Weights of a small masked image model.
Model: 2.37M parameters, 40-pixel images, encoder width 128, decoder width 128, decoder layers 4.
Training: adamw at rate 0.0033, batches of 256.
Rows from block 3 of the encoder of a small masked image model, named by matrix and row number. Rows with one number belong to one neuron. Each number is 500 + 25 x the weight over its row's rms, rounded and kept within 0 to 999. All counts start at 0. Numbers have three digits each.
After each neuron's rows are labels from the 100 images, of 14848, where the neuron reaches its largest size: "strongest on" is what is common among them. Only what is clearly more common there than usual is listed. The data: stained colorectal tissue patches (NCT-CRC-HE-100K). In brackets: how many of the 100.
# gate: MLP gate (encoder.blocks.3.mlp.gate.weight, 336x128), inputs 0-63
# fc1: MLP up (encoder.blocks.3.mlp.fc1.weight, 336x128), inputs 0-63
# fc2: MLP down (encoder.blocks.3.mlp.fc2.weight, 128x336, transposed), outputs 0-63

gate.236:479514534533503523450476495534516500475564474523491499477475507463510529486464520502491481462537490513479473541498512493484460438516465474528500499572522515494506509497520501474498540478520511
fc1.236:550528482496465520554515493489496461515511490490479523525532540512465441484506499501500503521516498535541476539500477512501502514504528431551508498467479510491513471501496502481495533482489514
fc2.236:473518503450514517510502485506521494463529454533480518516497488509460539504451505524469493512523518486492519514468509472494503455533515477491492552536534519501526526508519485482539524526518543
strongest on: tissue: cancer-associated stroma (46)

gate.252:492569512516507475506478494511534560513502514467492511486475509520528506513469507482496513475530496472556491499490555527504478503499499474503524451498471497522516490510511518492535513463527450
fc1.252:501453502493476510486513533509498482525482541494507510484460485505511492512515488527497497493514510464467543514515473501471527490439485495473472509508459493519485520519532491457482501506496536
fc2.252:492536498523496474492497517491599513518489514483492486507505527508525470508487504524511478480521484468547484477477497509474477489519515492522440508478518511505559487506446486504478551468473526
strongest on: tissue: normal colon mucosa (74)

gate.150:504475526518477556530514453517509506542442539485546494488477491496517523481487499541513482484529531479485493494480500483496489544484486530485497482466508529474509532520498512491465497537479479
fc1.150:450525527481483483516517488507496528525508490546485482484516520496487471471503460547501512439456495513530524494486523536504545452485481473489496492478491493518525535517479511483502519513522481
fc2.150:489503495488511500497482517504538469505518492458551507465501475530522504520505518475473503485508531508501487509480484514505502510534532492514518507499523487561463509530517492526489514489508495
strongest on: tissue: smooth muscle (35)

gate.15:508507484537485510466489505496528437509546510501481507513480491521468517464470503515559484516497482560502497509456495508452470435484433495444454532500479526521513506503495459498537500464479503
fc1.15:489496487490498498505510489531509497493495452476488486478556507501496496517529524503480481520520490472497520493499504535516525499504531498515537494494471455485521475520510534565462523569485470
fc2.15:509516473547480507497466523453537463503532501498509531497502525506455533497502514533484492553506476535486480487454505514470523473476484497457464498472486472527491496528492483495513466479511488
strongest on: tissue: cancer-associated stroma (42)

gate.256:542522507491502512500516471569547498517502494554513529517491504524510511517450499488524488498479468533507532490486494484478537514460475528478518492517489466467485498535565509501509487512528516
fc1.256:458506480501497473476482506450478523547500496489508502482500471493494435503513474548523506526503501520524543474514496464523490473498490467532505531488523513494506547523489489499528551516466484
fc2.256:494513497485516482552499480481534506507500516490486512479488502500483489472503494556458477542501529490512514509468506507497467547518512507533451501514504502515483517495477505507478490503519514
strongest on: tissue: tumour epithelium (97)

gate.191:506467504489540511504513484486519473532463510477497521506506505471489521502524498485493453450486514491495488480462474566484559486494509495514489518533450519479517520488519518554499512525431476
fc1.191:494493462497478506519499512521477477482504467520493548469497503532485533457473414536499522522493517511502527513493514514498469503503520469471535505484497538487543434522501489526532493487527508
fc2.191:491497509494537476486494494468476506513493510521501475524469498480509503524508560469472458441472499503490495503490469575491581462502494498499454468485477485530490548499486533487507475520454465
strongest on: tissue: smooth muscle (45)

gate.128:498502508488483488503545501522536483497504517499454521524495475508513537488492510459527465477501483450489450487446473549456537461516509526473495507496463489481488526484543518519493512526543479
fc1.128:545478533484525545478481489473490475473525522495507502471473482475467490528528491496512502461460501515473480532488472510489507521501471535514500501494486519552511499474459484487521437475507506
fc2.128:519509506497529493524515469493548503525487510520503486446511525518466493558516449532474494511493559528484519529499526473479469534497503511500528479497489470485494463517500473493473516503526507
strongest on: tissue: tumour epithelium (95)

gate.67:523464472523501530517488507489504458495507543467471502534478477459491505476466539488456485538508495558452450516497492460493516564542507521527476494494513490487492511512514475484457524526481523
fc1.67:524479490521474501509503488468511495501509522490451519520514496440467496460508476528462493482474463496490518505460503479495529524537529478541483496489503495454446515505528484497466533468467541
fc2.67:482492532470493511486502477521477480488533489517551488453491505549486503532510488507543474487518504465500522451568509521498466461486473491438492498532479510519508491486472533488510460516515459
strongest on: tissue: smooth muscle (39)

gate.220:480487489471528509401539538509519473500517499428528504513515511487506541522501495478516494543472484534504483509495483486485545513574498497525557522536482496532552467486518491482471523501462513
fc1.220:537491513480527498506561482542503480478510456463518556466486468493500504467524529441550519504480463509495489503506434482503506480501487504506505470500492481549503504515500500519436492509475474
fc2.220:522525514492478513494516489526456486507495469509505483510517508516541469507496542462476499478510504483478511533537474502492519482522495525498524502546525475498516508527537493481505469523511499
strongest on: tissue: smooth muscle (82)

gate.123:497533529465509507507516488502551475506485558548516522461501480477501534452464506483490487493510524462517495525508502452479509537487522489517535474512471509443486506475520475489487497469520511
fc1.123:499509540497504504524517459502528464550512512547508502510534439471468532517507461499530500486489489476497515491530486457501499513535468515532516485465487473480495528487527516505489495524507494
fc2.123:516498518489504512514518461475438499535500483508510471494488463458467534467486453540543554463504480517492533467522519490523528508519452500510521524522466516515514474513526522505471510472504522
strongest on: tissue: tumour epithelium (82)

gate.286:511476546526453504488502492509530460524522490506474522496514500482463466469511498520518455522511468556469448541515464501469532469528485516538502540512498477482509512472480490480497513475500482
fc1.286:458495529471498493489541494490501548511487514513455526507499509506492538512500505498489521479492505517497505461578510459503536472460464522543522511489528534501489514453479507454516492499528516
fc2.286:493499509495528465532507522498514528564494497522480481528506518495478494507508480464479494482487496514512487562463486500501564533514481499560516483475491483527504485452503508507525532511485526
strongest on: tissue: smooth muscle (49)

gate.56:475496521496475499519521487504524500486523487508516489496535513471465467494506455495512499484511507547490502442520521500490535523463481534474518496478448525512501477422488569486520521533548478
fc1.56:506511533495506494536515503545510508526474493518473503548461528504557521499536493532532496496467473523529464511489482466491563480445471488509551509514511483485509459522490491537504528516499459
fc2.56:497507538490518488484547489529468502545508452554495477505459457483452490479494507506473516483470513510491493491500512484481509508474495492507508517487482521463541494437506480474507487521567563
strongest on: tissue: smooth muscle (71)

gate.316:520501508467474469515524537542511449503500461487497477508557490550436465508490503467484501552484479475512479530494491498487548506471505521554487494432472461500505479477507533493487511517524460
fc1.316:552507482489494506540505533475490477499465453500512512489531515522453484538492554503450523533479497479497465483525524479508508479496495521516485513497514481489480524509532458470507478495555468
fc2.316:506492526456488478512532488535500499500488502496487472533536493542489444481560499490509537486472506491519523496532529476505505567526511525511490473480477493503516487505475536475472524499519469
strongest on: tissue: cancer-associated stroma (27)

gate.24:449546501527498513504495525519537502492508505527514528491524473507508470468510471532472490492527516505556514499520507479503474519495494446529500501520541506499491514499545433511517548506497504
fc1.24:506468508532526506532490461494492467539523510531481493490518518536466483466490500546476517531465501523488463509567503507498471523527513515458523466524509516482493452526485488535507463489500463
fc2.24:527504520549498495511495489472534475522534509488510540535483493493468492527527496457491460465484508493493488529502447561469565496519498500484519497522459481504490525479489492471465504482470489
strongest on: tissue: adipose tissue (65)

gate.195:495528548471526513506500504487494492475473547503485535467495498496542514485498511513505502468487496490510456521464499480509493534458525498533509486456520490474545523538502456538494458514509496
fc1.195:516499522508499493523477483483514537445476511540479487505524514524517456474530504518511489433500476464514457487472471488506504522489442495499517459477507532431500542538466521518448508473493500
fc2.195:475486526462484524479520534499483479500504504480498549510489529525501504517527499525461534562482508470492515525489542476497493526437501501536511529480486441533475508526539510516537513550488556
strongest on: tissue: cancer-associated stroma (28); tissue: normal colon mucosa (26)

gate.93:515506449519505503564457472516545514515540494479467504491534487535530502511513520461503460526520500488531522467513501493492496489478550455529502498494469500499521484506508529509489480463525487
fc1.93:494483465504497495496428506482499471477488498530472485503535540487533455541474505449474484528493495568479536487568521467507508482486547532492514504516458519485475500505509483508533535496487518
fc2.93:516502513532519485545526518477468505507526500543543515500521452516479502491515465478501508458523456490503468479476483489480470480533518470526499537490542513539526526503477521494466458546490495
strongest on: tissue: lymphocytes (30)

gate.34:518488525510493532489518475479487499492491509460471486486511476478498515504523516507539508510505510521479436496476538508490511519522460536528504516499527515558450457487492533487498471510549476
fc1.34:547485476473511495498518452535499493510485483522457499479502507517503528554491488513552490476474532520482512523482465481493507484501488489509520476526504452508470487519534531520498467530531486
fc2.34:486504468505517473517482550528530510493514493496507494578497503497472463465516537478492489522503489441503458516463508515473486493470509502469479515486500492514529506521490520533493475446507534
strongest on: tissue: tumour epithelium (50); tissue: smooth muscle (34)

gate.11:461496472500496515480497510474523541470489528477488507487531539441484446479497570481475465458476496493489500461527477525474521504476507514473519525523520549463496511505521503543464508518482508
fc1.11:485533482519445474494434492444478474438527450491486485510517507535459479505522503515500506500493466528513500490481458533502469457516506477471444537456486492491472510525470463470477464479517494
fc2.11:496495480457534519517458490491459482508495531502480494458483453462463503498517453493504479500491425502491467516489479522501507499545497512484464551481475490481506490505520536500503490495473514
strongest on: tissue: adipose tissue (63)

gate.116:504493511518516504512551552466543483495462500463537482509467469513544495491492502479496444506512496489530484502518525468473495518517532482526508477496479508522536511465511538540471471499508490
fc1.116:492526486535488494475452498510469488508556506514493485519516507507470514523460490492503561520500502549446516479477513512532511484501485574504515488495501521486514497505497479498511507500505510
fc2.116:565495509473511509524531531481527496511461507496512505480459541501543527465498500463483478516510505501501462529529476479467520446504491487520501516531507488483469527498481527499536493517510481
strongest on: tissue: lymphocytes (47)

gate.72:467454532495505512459478457517524484503467498481522526518522502500469485460519550564492469520496503508482490506534561516483542534504521545490507495532488500486473476485457500482477494521484479
fc1.72:462504433539498474501524507522498574483516439506487506465538529501500462510474491512516480493506515503502485492479527491512528477551512481530484510472492503424477520500476523459485533475507528
fc2.72:496495483526497457480486472488531496485574491509475526489492500499527488513499468492487459491459511486492514499429481522499508516550533514475527521524464476506503545535496449475474504532482473
strongest on: tissue: smooth muscle (56); tissue: cancer-associated stroma (32)

gate.43:495485500510536494488491489495526471509505519494521518457506509544511527470482508480524480491514519509472515516491535531475531483508481522497527497559457541475496503523535532540518466512480484
fc1.43:526498499499516484476491495478474518472497528459520527560466487488508467525488506489520519520507504543483522531548479481542509516490524492509511501475522481529512519450461460461481528478510497
fc2.43:475508513503475483497494486505501495520529482533518534448482462527494499466503525577466509498496523521515528461477511463506484514521477494534546515546489554506517477503528473509495493519509497
strongest on: tissue: debris (46)

gate.50:525552508503481492511456483508533502458513493502450481492501476483491491511505511519520466477500484510542500461480454555476483499499501486461490517518478510481509547526462511477468477517476451
fc1.50:475508539474502529488497532494489510495478443507545526504525460508482493486504505503483487533508518528514545514529524491508516485506474454495521499504525523494503513480470453463517498519468449
fc2.50:482504489488509485458533525509475486496538488513557521517477472537515520503523507514516484491463448490497476511505497525507512497460489494460515510503469536492493525444481468498459512536494402
strongest on: tissue: tumour epithelium (54); tissue: adipose tissue (28)

gate.177:508502497529543488521470478464519552470522498520479496460485549431504452467513505495465481451530507462489528448490543509472504480478476478464503503548552530503475539478479483492498537512464556
fc1.177:459511486549518509464487481533487475490494481473500479474515468512485522567474519469537500497527466495492478515494467514520484475530506497464522487536488466486481540529543511508504523486495452
fc2.177:454499510521467467496454554517578509486522518504502530484470464496558496517520453471470490465469551485513528509502513491471498543509512511535491505461500489525494494486491490523510500522492559
strongest on: tissue: cancer-associated stroma (48)

gate.135:498487521485476503485489526508517496500493523474446466555522497491494475479511530480467497480512477496479511481519480462493521491487471519536467506492539450504520550484455521446461495510552478
fc1.135:482507530497516454485495520509500524471443482503464458522550485523517459510507530420480499497495488475494502498522480498505502499498505507494474498505530461511545535488447504444481502478512462
fc2.135:494493533506512531473530476441478486494519511541515484499463461463504451502478531483523483488417521516503514521506502524482499458505502495474544466537462512453490495499506499451550511467473479
strongest on: tissue: cancer-associated stroma (32)

gate.144:502504474467526502506554495560516468490486497498486531486486520511476515462468498497535496500500505500485479510480480516459521467507511502473514508482514491490512493518524495512514515519525504
fc1.144:503509495518540490535482490468505538499474533481487435537479475516475481476477505501485495500462517517508485548522516473481468498495512482489506501511545456517510508510480499470525515469516505
fc2.144:499498523473516482506522489514517544497498488505477480492537498495475513535485427515537478510511520472498522515545556481503451528497501497541540488523512510509470520439483500480535492500527518
strongest on: tissue: tumour epithelium (68)

gate.17:435474518514440538520492531535518482534497507520516504485515481520455511495494476506492478522446500501499481499517483480489505521513497502530482516487467540488510451511483509520502510502530514
fc1.17:501495525445500532528496450483533495500523516487460525515539501478463488435505523531492493469548458503496510478495564490486494501487489502492503475534483503508511541537500474487518489508476505
fc2.17:480505512490495498492524459510496479512490460532469486525488518465460492497459537503444468549481509493502473495495476486491504499478514491514453553500488511499475473475523509458570502478564520
strongest on: tissue: cancer-associated stroma (39)

gate.228:499543506527461535491459467508535497514484509504495515497489542449466533494469525510510490504500478522511507511532536529497522509488504496523519501519457494551477538526438488487522493472514493
fc1.228:512503488476525501539510505474485443525545541532490520517548460523522498530512476497492522523508498475505516477461526455495478498490473500461513502457519478485538438517537486492493485510502556
fc2.228:453491479496462540528513499466500518495517482495483473506495552475535513525510515531506469529511464534510459464501511540525528479503492500498522531476476469556495510492456479523549463462496503
strongest on: tissue: cancer-associated stroma (27)

gate.262:488490499520486492453473498512538460473523508503495519470499467480481471459482510482497449500475496533469470521435494499455515489519500536477484524508472522497501499521462453492484473518482490
fc1.262:484503424538557535504508506504503519475505515490524509493474485491472516484452486531524501519526497492501500486538533527484460483493514482451508466569515542513468493505487478538564512517479522
fc2.262:464503519505500467510504490489527468499507469550483528524502492539493517483503483487502517537499551536505492544467507493484511550515494504527514549474516448528503475506480475509495513465494500
strongest on: tissue: cancer-associated stroma (53)

gate.95:471533525483506526482504525514529505491528512545488517518554511496486490536494479505499495480504499463516511452537523506472484482473499485527501539517521489476464484497441456485533490478486497
fc1.95:522525488530506510472457498504494497480496544496492462521518521565528505547484492531457488491499537480504497501498521532502470533501512501479479528463534493441483490511473493439513463488484478
fc2.95:540502469548489500471503542521460499479533535477540518514492547515547535532477531505475513499472539510501475496512506503518481496474487495502474501495545474512533479512509511500492544504465468
strongest on: tissue: normal colon mucosa (90)

gate.30:495516512476501523486491523462537516462534476512532496512506483476542475446495543493492474523505494493531488499491555499467499500500493471520483516497558535518444511467492531484517492498505494
fc1.30:513469533476528535499497523457496461513490489495524521501496482519548495454530484481472498493516506458480455518489510463478489569516509537500475464521531529508500476502461514487517538498516501
fc2.30:528498488511487502517474479481399460509457531517489536490493485548536487514500486492498543489518510498498481485519451483546490524476530479517531505516492521540509479497507492523482512516487503
strongest on: tissue: adipose tissue (98)

gate.204:506485482490515469514462513495547491498517503537497574504512485486507484498483518503487455473501511549525470501507502504481469441481526487527515512510489485467516532526488488533484497478462469
fc1.204:468504494494516507484497465458493497498497509500487447480492541500473474477475535532503492528471483537491522518486531491508536524566525500459465497493465527506473491507523488522505489500503480
fc2.204:507506517503512508486466520478553472484548493540505517516485498472483463497519502447484430512527475496507466506496468504458491479468505513465458530459509503481526523485504491497503472476506456
strongest on: tissue: normal colon mucosa (92)

gate.113:463497492472457496506477516551505511530430479467517492528493496477499498451506496494485500535503495490494493511476530495509532520497550524534501501458483443480498452520494504524459479537537485
fc1.113:536471475495497511545549507427480486470487442500525516507537527526438466539508526517461503521500486492489456467510499512505489465492465509502463501474504517508485550466540427507527488487487494
fc2.113:494488469454474519509490484531538513534474490483525521500488479524539488512535521498498516514501532508521470470516498476542490552495536512556510502441486474517486469479523490519449489564538478
strongest on: tissue: cancer-associated stroma (43)

gate.107:525489525474522502469506476523538491511474489526509474504491484465513512515517505529470497497523516491458520511536452470465511530476496566486486484516511492510465476486536526499499501472535469
fc1.107:503508500477474492512512477491500498517511526504480493489494498493533486455444481536502478482490483585496497492500474492507514467508454494524557499513494484495529542543473553480483504518475489
fc2.107:488503522530482527466508500517492469466507535480482475521482516454537545443469495506559501470494496560485495521517497507491523475471460506497470484503498550513492482502517517512495528506501465
strongest on: tissue: debris (74)

gate.122:542499478540530489534536463484511522506459478500458477518533528487538509486497497467480485525563499508506507478478498494483460521510544460515477511495496529435498511460518527539526535498479501
fc1.122:539516479525540534544533476492481528543481488472507464505508535465513499505491518484505523563546499504527512486482513484517468521476520480540465528448516468474509506506509521545522524492515576
fc2.122:542495487476490548524473495501404480504519532495509496494515492468474521510501496502506544508509510550485481522508481470550505540528460496501470476447485478501504505472504462441481528535504512
strongest on: tissue: lymphocytes (99)

gate.202:480499462498508471498499496521511487528469514502511490510514472550548507482478505473503477495508499458495483513510464487475534483469530520451498512520450468479543498523539452509501482420501533
fc1.202:488494519511476553505525511451523490549518527521520512490530483462468455474517482507482503495526517507509497495524507460476526510481521503509482478501523488518553507522485479464502525498496488
fc2.202:502511505496523464526461502544558489487510503489486473571460504509514468487554488449510475505467487521511458512476469517467464485497502466471461480491498505553531510536517541520494476505501564
strongest on: tissue: tumour epithelium (62)

gate.318:509489476515487476484492495487510527471542518499467547562450512500528495493502513470529484479481508478480516499512522497490483489505538491517433514532515521515478546461457457445465465496506491
fc1.318:523522480490495479506489528466515513492528552466561511530467504505523503547492502464496510506488518508501519522482522471507492521496496499530441481513492457507491512505457472424448504473531532
fc2.318:523508511491501545511451506501437445527520511492541512465493490515510511512514527503499495505490545520503500528497494525511509487518430504495506492504500432501522477523479480467501476510519483
strongest on: tissue: mucus (34); tissue: adipose tissue (34)

gate.206:481506430491468534510495497495515505462475486450479497467492479490509490489503521467525473480482524478533483497479520490488490521536518524502485483463471480486499523516492471493453488500505475
fc1.206:529495469500498508484509515474500454529439492511505509491493532562551559521478483484505510493455523498508479466549464505512503543474559508519461487492464493509501559522538482523520501533523454
fc2.206:443487534465506470508515442520561510542492511530516522490489497479513468506507451510446508490461497518508486514497502488484538506462462474532498476518500511517528491476493514500518466454515559
strongest on: tissue: cancer-associated stroma (39)

gate.59:527487541497554468454473484489525522478505535500454498503500513514531507474468499525457470478512494528491485485500484524471479462511473506473533494520505497504499517472486462493479468512465502
fc1.59:544505487568512501486479562482508477488465566485481534494541488549497463474493531525534498512549522497483547541473489501492474516558513503485486507473518491514456503501489496478514462510467470
fc2.59:472510492480483535505485479454448478509487450513459483525501485478520534480492503446497484508478482465500478487474493487493503492500481471527527535492524520522514493517510442468486523519491540
strongest on: tissue: adipose tissue (33)

gate.264:491470462511514471516461522449543517472454513540507461466575489510506487518529496470491437494479509443485521458475487486469509483467504534505494517515501487473489501521488505506508490507503490
fc1.264:470498505510525486481433559510517540453470520538520493528516500547527492504501516516517459528495517489474503524428540491484486503505502530486496512486527492493506473497465499468514507531474473
fc2.264:477492505501527497508501529487464501484527495498518459500522536498451495486493509528506485534497492495494522489489501510497470473480482476492442506481480473527549519501492482484535474592502482
strongest on: tissue: smooth muscle (64); tissue: cancer-associated stroma (35)

gate.233:493521524527509492503536464522539514496472506522510521522498498530538509501459500467539494480508507459495529463450501499452479505489448516463512523471502493492491492489524528500516510520508465
fc1.233:523522492530468533506513510521516521486513513490480537536493551472525496533492510491504505480511510455533528450541505526513520489521465482503526509501509512513455534496494501510484529535504471
fc2.233:477482476526486512471519516538456493502480557493505534513519515529549514475469561442521546503539482451500472484491479494523503491512471492489493526472534480501494496537545520515529509514475495
strongest on: tissue: tumour epithelium (85)

gate.230:542481534494447486520501489494514473509525459506463498547497513547468483497506529455491494562530457508475478503492485492475523480493463521531444512479481462494499543487453511468494499516500477
fc1.230:531515564525506458468523482526503488496520478536481475523509503494545462522513504441531505500500498520501514542491479492491511495483493493503508499486480432551500523471489536469485518472494513
fc2.230:454499520501523521444516493512515513516538538506511485479461479463537503506487512483511504465477527535497559513505508508489517454542495493468528452577493538483513492513493516533527520504470498
strongest on: tissue: tumour epithelium (40)

gate.212:515504498514529477506482463468518502512453487509493493484522506498529474516480533476469501543509519491503508492451490526491508479508500519487492503500517481503476485509486499506448496467465477
fc1.212:527490481528488509501486547486520490446553516459465503485520517434491481480491507499541472523536491514490488525475540484469498532469480515490487501485508500470546501505505473507518547545492503
fc2.212:506489521516522479451528513489460538463514478523496502445537533498531531515455538505502512492589507478466509511507511472501461476526505465516457539519484502508495503480510525500483519510509500
strongest on: tissue: lymphocytes (81)

gate.55:475488491525475469456505530469527465502522537483485537498456467534444526459475494524555480494493487519497497533481519521460526461511497504520486515500519521527491480488473506512484494480483534
fc1.55:508507517496479516475503489485509518530500554503479456507536489496521512538505491533493505456523484468521518494505481478515549513518473492573518495521522469503465547501469551461480522529490513
fc2.55:485491487511514492521519495478536481544496495508483511493536562519454514500518485531519516476491480499499535485562504510491551450557518494528520463518475494503530487481470477539501519465509531
strongest on: tissue: cancer-associated stroma (56)

gate.40:549532503520461501513528472532499480492480514530493566532506497479537545483465496489511506460497476466541477496497519515518502481484486487499497492522504514433486529504488519492491477490504525
fc1.40:494524507513435494507519473523503476497518496511478564523520500471499534476458443497524500478467495516521478476558520498515500466509478496520499480518508518443477545488486498505449486515515481
fc2.40:483503502488525489489482534488449516510485500470558462485492489528456462513526518497483520539536497532511469504477445501508477520497513496520512516472503487548527468498509463512505514488518478
strongest on: tissue: tumour epithelium (50); tissue: normal colon mucosa (42)

gate.70:459503501510464502471489533522522463509526496485471483539481515525472521455465490505508485517522451516482464521469529495456496475517494489521531519510483512514488504534473499533508512522492511
fc1.70:495508494487499465473497545574498484467480481484521500552412510504522504495479456444519501494501490499487484528486470517491489485457488495488566506460506500488498493494508474525520530512454488
fc2.70:565498519480516492512525476505473515467486441516536496508480484487528458534489510471472499502487557477502490500501503512514469495488513502477507493495514536449477524492519525474525487517474502
strongest on: tissue: mucus (26)