A small masked image model, trained from scratch: decoder layers 4, 92.9 epochs.
Rows from block 3 of the encoder, named by matrix and row number. Rows with one number belong to one neuron. Each number is 500 + 50 x the weight over its row's rms, rounded and kept within 0 to 999. All counts start at 0. Numbers have three digits each. After the name is the row's rms in percent of the matrix's.
# gate: MLP gate (encoder.blocks.3.mlp.gate.weight, 336x128), inputs 64-127
# fc1: MLP up (encoder.blocks.3.mlp.fc1.weight, 336x128), inputs 64-127
# fc2: MLP down (encoder.blocks.3.mlp.fc2.weight, 128x336, transposed), outputs 64-127
gate.74 113:459524521461484434503473529351537531536496555460453522506492484482591543435466513575489452612509422507532557526588503523464519480501478540465430469454430449575583427452518490448495501560459542
fc1.74 106:544500475611506487425386535511513499507513581519443606489411564475489469480510525507523473496519423488451483417478525445585453502454522584461425450500525505509507498480590620515454463476533506
fc2.74 106:478492524537448578514573430390548517483508485490452492491459468499504553510375489536484501434498508481484509513591512455538586517448529531480504539560461514450491488425520571469537554557422504
gate.75 089:484542532532551542456412541494453475545541502566498558495542428576487460479494458509572500444632495433446444436460438570516443548448548448547511460478447477518534616505451438488477442475415429
fc1.75 090:508477601421567507499528550480479486525550483483525564563434386526556496589509431482564491510581383488437457527517509583503503446505543457402432569528540550458537559488508423479492489516467520
fc2.75 092:505564498490481409537620528485518526403500483527517491410582538523543406535509457508549479490527520607499483507534499411468522565542556474504451519586510524514499467518469425428501463499397619
gate.76 102:508527473508506511517469557495494465552486533586422539431488462522415495498517471540487434446496503421465545521459464533498511631477486598534503489556498502594460565467468535464480474526444411
fc1.76 093:499481468448543586537403518428546435555477558491443470442440493558373425493546506576425435477529436463478485436466491501517566543404452539566557426560490448469499496455472513479480410525457425
fc2.76 110:484429562593545531484428519502465458471526511409608502577435516463579565477522487481522586512533419629517512428459551512529486422454523484455542578532404460448500476507463449476436388514553536
gate.77 102:421618562533472507458480527562504503482453492484513476516510476483441433482584529480526401514517400431491498498554417472423432504509491497505455494500633453462538481483515508539445413471548438
fc1.77 092:484493538426535538443490511454478438433515482458429551529448505532461476318485538495532534543488498451542498425464508469497500467436593458595577518491436458442523577569426462491452521530450501
fc2.77 095:448400445440463465523457423500502445441534467536437506526426443513560515465508564500508466434534412457544473477538588401526376601490595510513517408505462475512545480482579407550411446533615518
gate.78 107:518476524553470464448505497534460384439528502467512453458445516529532456575557498514505456514464406471456550479502481457532489437503516456406434463545504533472553494582501568411523338524543539
fc1.78 114:492513555491395515484547603519412434464599527513467470559572499519608459525533480482469534502457497463452502506450480453544503493532575539423465471444498550538528476587551523429532453549404434
fc2.78 112:551549437455432517541526500500480530578528508533477529605521487512542620576453545492478492467514543583505478512472454591495449570460505491495525444514441532528508566468495469569493537522477515
gate.79 092:487440536524509417529492487482499517518504497499501476430512468500510512555484574463538450476474466531622515514477499626488654447514462435552461513495522474487500501511474510501523468481487463
fc1.79 094:495406452507525527445409455570480515518563458577472541443461445479540465571458556551548416448424440514504460536514464530587556433489516413440359482568535487417526475472467542387428456432469527
fc2.79 093:535452398456456476446560472517571475546610539580526518501519530594489491561519472511525461522463422497545503401501427422469475436507468496583437404513590449408533550518468598553426479437547429
gate.80 096:479582549481448534374593419530464490522466584618492534469514421499506432561530458391500433529493438515474544445507472534442464493443508463498482461472545483588524540497557525469547476420496519
fc1.80 096:500424439553454462423483536531478492422436497547551466569492449431489455554514481457490457545399539492440533492483503552456437438496609430504482506518490534516519497519526447560576497479412523
fc2.80 097:495466533489555479506532630555459442540440407519475476433434503379525493507524555496493547502463534484568408488466604477450537489498458489468466497515522358426456522468539456549499480532526499
gate.82 098:592506471400528445539486453584490510470488495441480484427488577557493507452515432535475442493494594478551517503549450504524398507379582495501444473407552421483503509486404423411436551568555526
fc1.82 106:475551500477484551470500521473480446515489498458429458470471491521563514486468504506502535513468495573484578600457401525559373519505612461530449384465565582441518533583525447407530493463494524
fc2.82 102:459521504516397479488443481529408527515464499457518525495492439465587527502505523449475568514522481532509505470536392568480476461513515463440458500494472582548478446581623467537552563474510428
gate.83 105:415530449542529480353400425395546487510475457549431571530530521565406518582504526462523516432541568484448580481495509424460475512544484536549495446534484525505501465550474527520477406512588407
fc1.83 103:561481556427519539511497515637531558501557482407589510516455495488448428447526512511501473548559346470538381493589476463501508433452513481482484510547521475500509426467486483463481497464457539
fc2.83 100:541534514473536573512417537521470426502505434497456493446498530410504440571414440457468481548417477521495458429514502502474542465530454415487592538523482438485484459407544515588535495494474508
gate.84 096:624598460436516560553446517554481482470464598589453458587472541484469500507481528514536447368521490537470573538610466506520498569487487521547478478605436545647521490468471502474468493483511550
fc1.84 098:456440477574443502459510495482581472542488465536517492415489498491502451433544484524470507581494493504550491518541479593525495488483418490527422460426549515512536532522596553541496502527516470
fc2.84 100:513493482503530423494402440424419505412476546522466472503533542484525496424547477502531473455500438477513548471536577467478436567516547556585456553482416531425503464474421586485532419509542613
gate.86 121:568423406511520465507581567513504538490467538489501486451381522489546590526495442403525489576499494423483475514446465561555504579528573477474452515593426522547522512583512511457506465546591432
fc1.86 106:449528540582465495496440544556562505612543508516511479413591532418509488572466500516506420506461466545487431483427543440516383563422560590442534466524500526446538499478608440529470562472416520
fc2.86 109:581467471439492455519613495484435554514617519454506480550414505477491641486486478493484564505485531469514511542524438519573509561488538320528564482445480559582500519477443456482467451472598453
gate.87 134:447593464406555581485495504567523524500521559546468524527473517489476508533475568472514473509641522531550541612459529444444516433486511458551435491625463570525457521397486525543489445458508502
fc1.87 118:429514463446400560328553559524534542525504500502458601484515515470442491537420608466514578525540590509468482571384544511532421465528487503516453518552461568547491553497629478459468539373487459
fc2.87 117:581478536557506449505521519465490441537461465504459482553550388485531464474535458533457547452378485517483434466608472529481469569493485527415558406385548422483526462536479512471496567554521530
gate.88 073:536507462513515547532566573451434518532569541449467461574530587574487538488495475515547493548496429468500484549443535472485458496556523462521410519452451524630552485478475488514520500474465578
fc1.88 081:436465543486502428524384449510507464459552512465540513403421468525458529576509506533519517498485556662513538446582525503485548450500496507518535432567478541497454486553437457557487483511480406
fc2.88 080:635542560526504472471553503481466483542525504498500494422572460539578509461482473504488586502561426619518520472536541498451456581560559445470546573561500511559519523441504517505613516459411512
gate.89 085:515414470449507522499609491536481519504491519496421444482506591616530427478609411470470463510489494449512503501488395390588429464498526467526483476531523488465519395351395561535425506453521494
fc1.89 086:451491450426499472431575480374618545590407497403544537495456471449515573515401590457491435465555543458554501570469528465495557438519507619389504525419522540508537546566515535484548539480537520
fc2.89 090:510615562456524484516515518496494446471465482510535517490567501503484488555501512549482419499525583519558488482441533534399459474560494453418428557412535434529478535517495498540519478549554498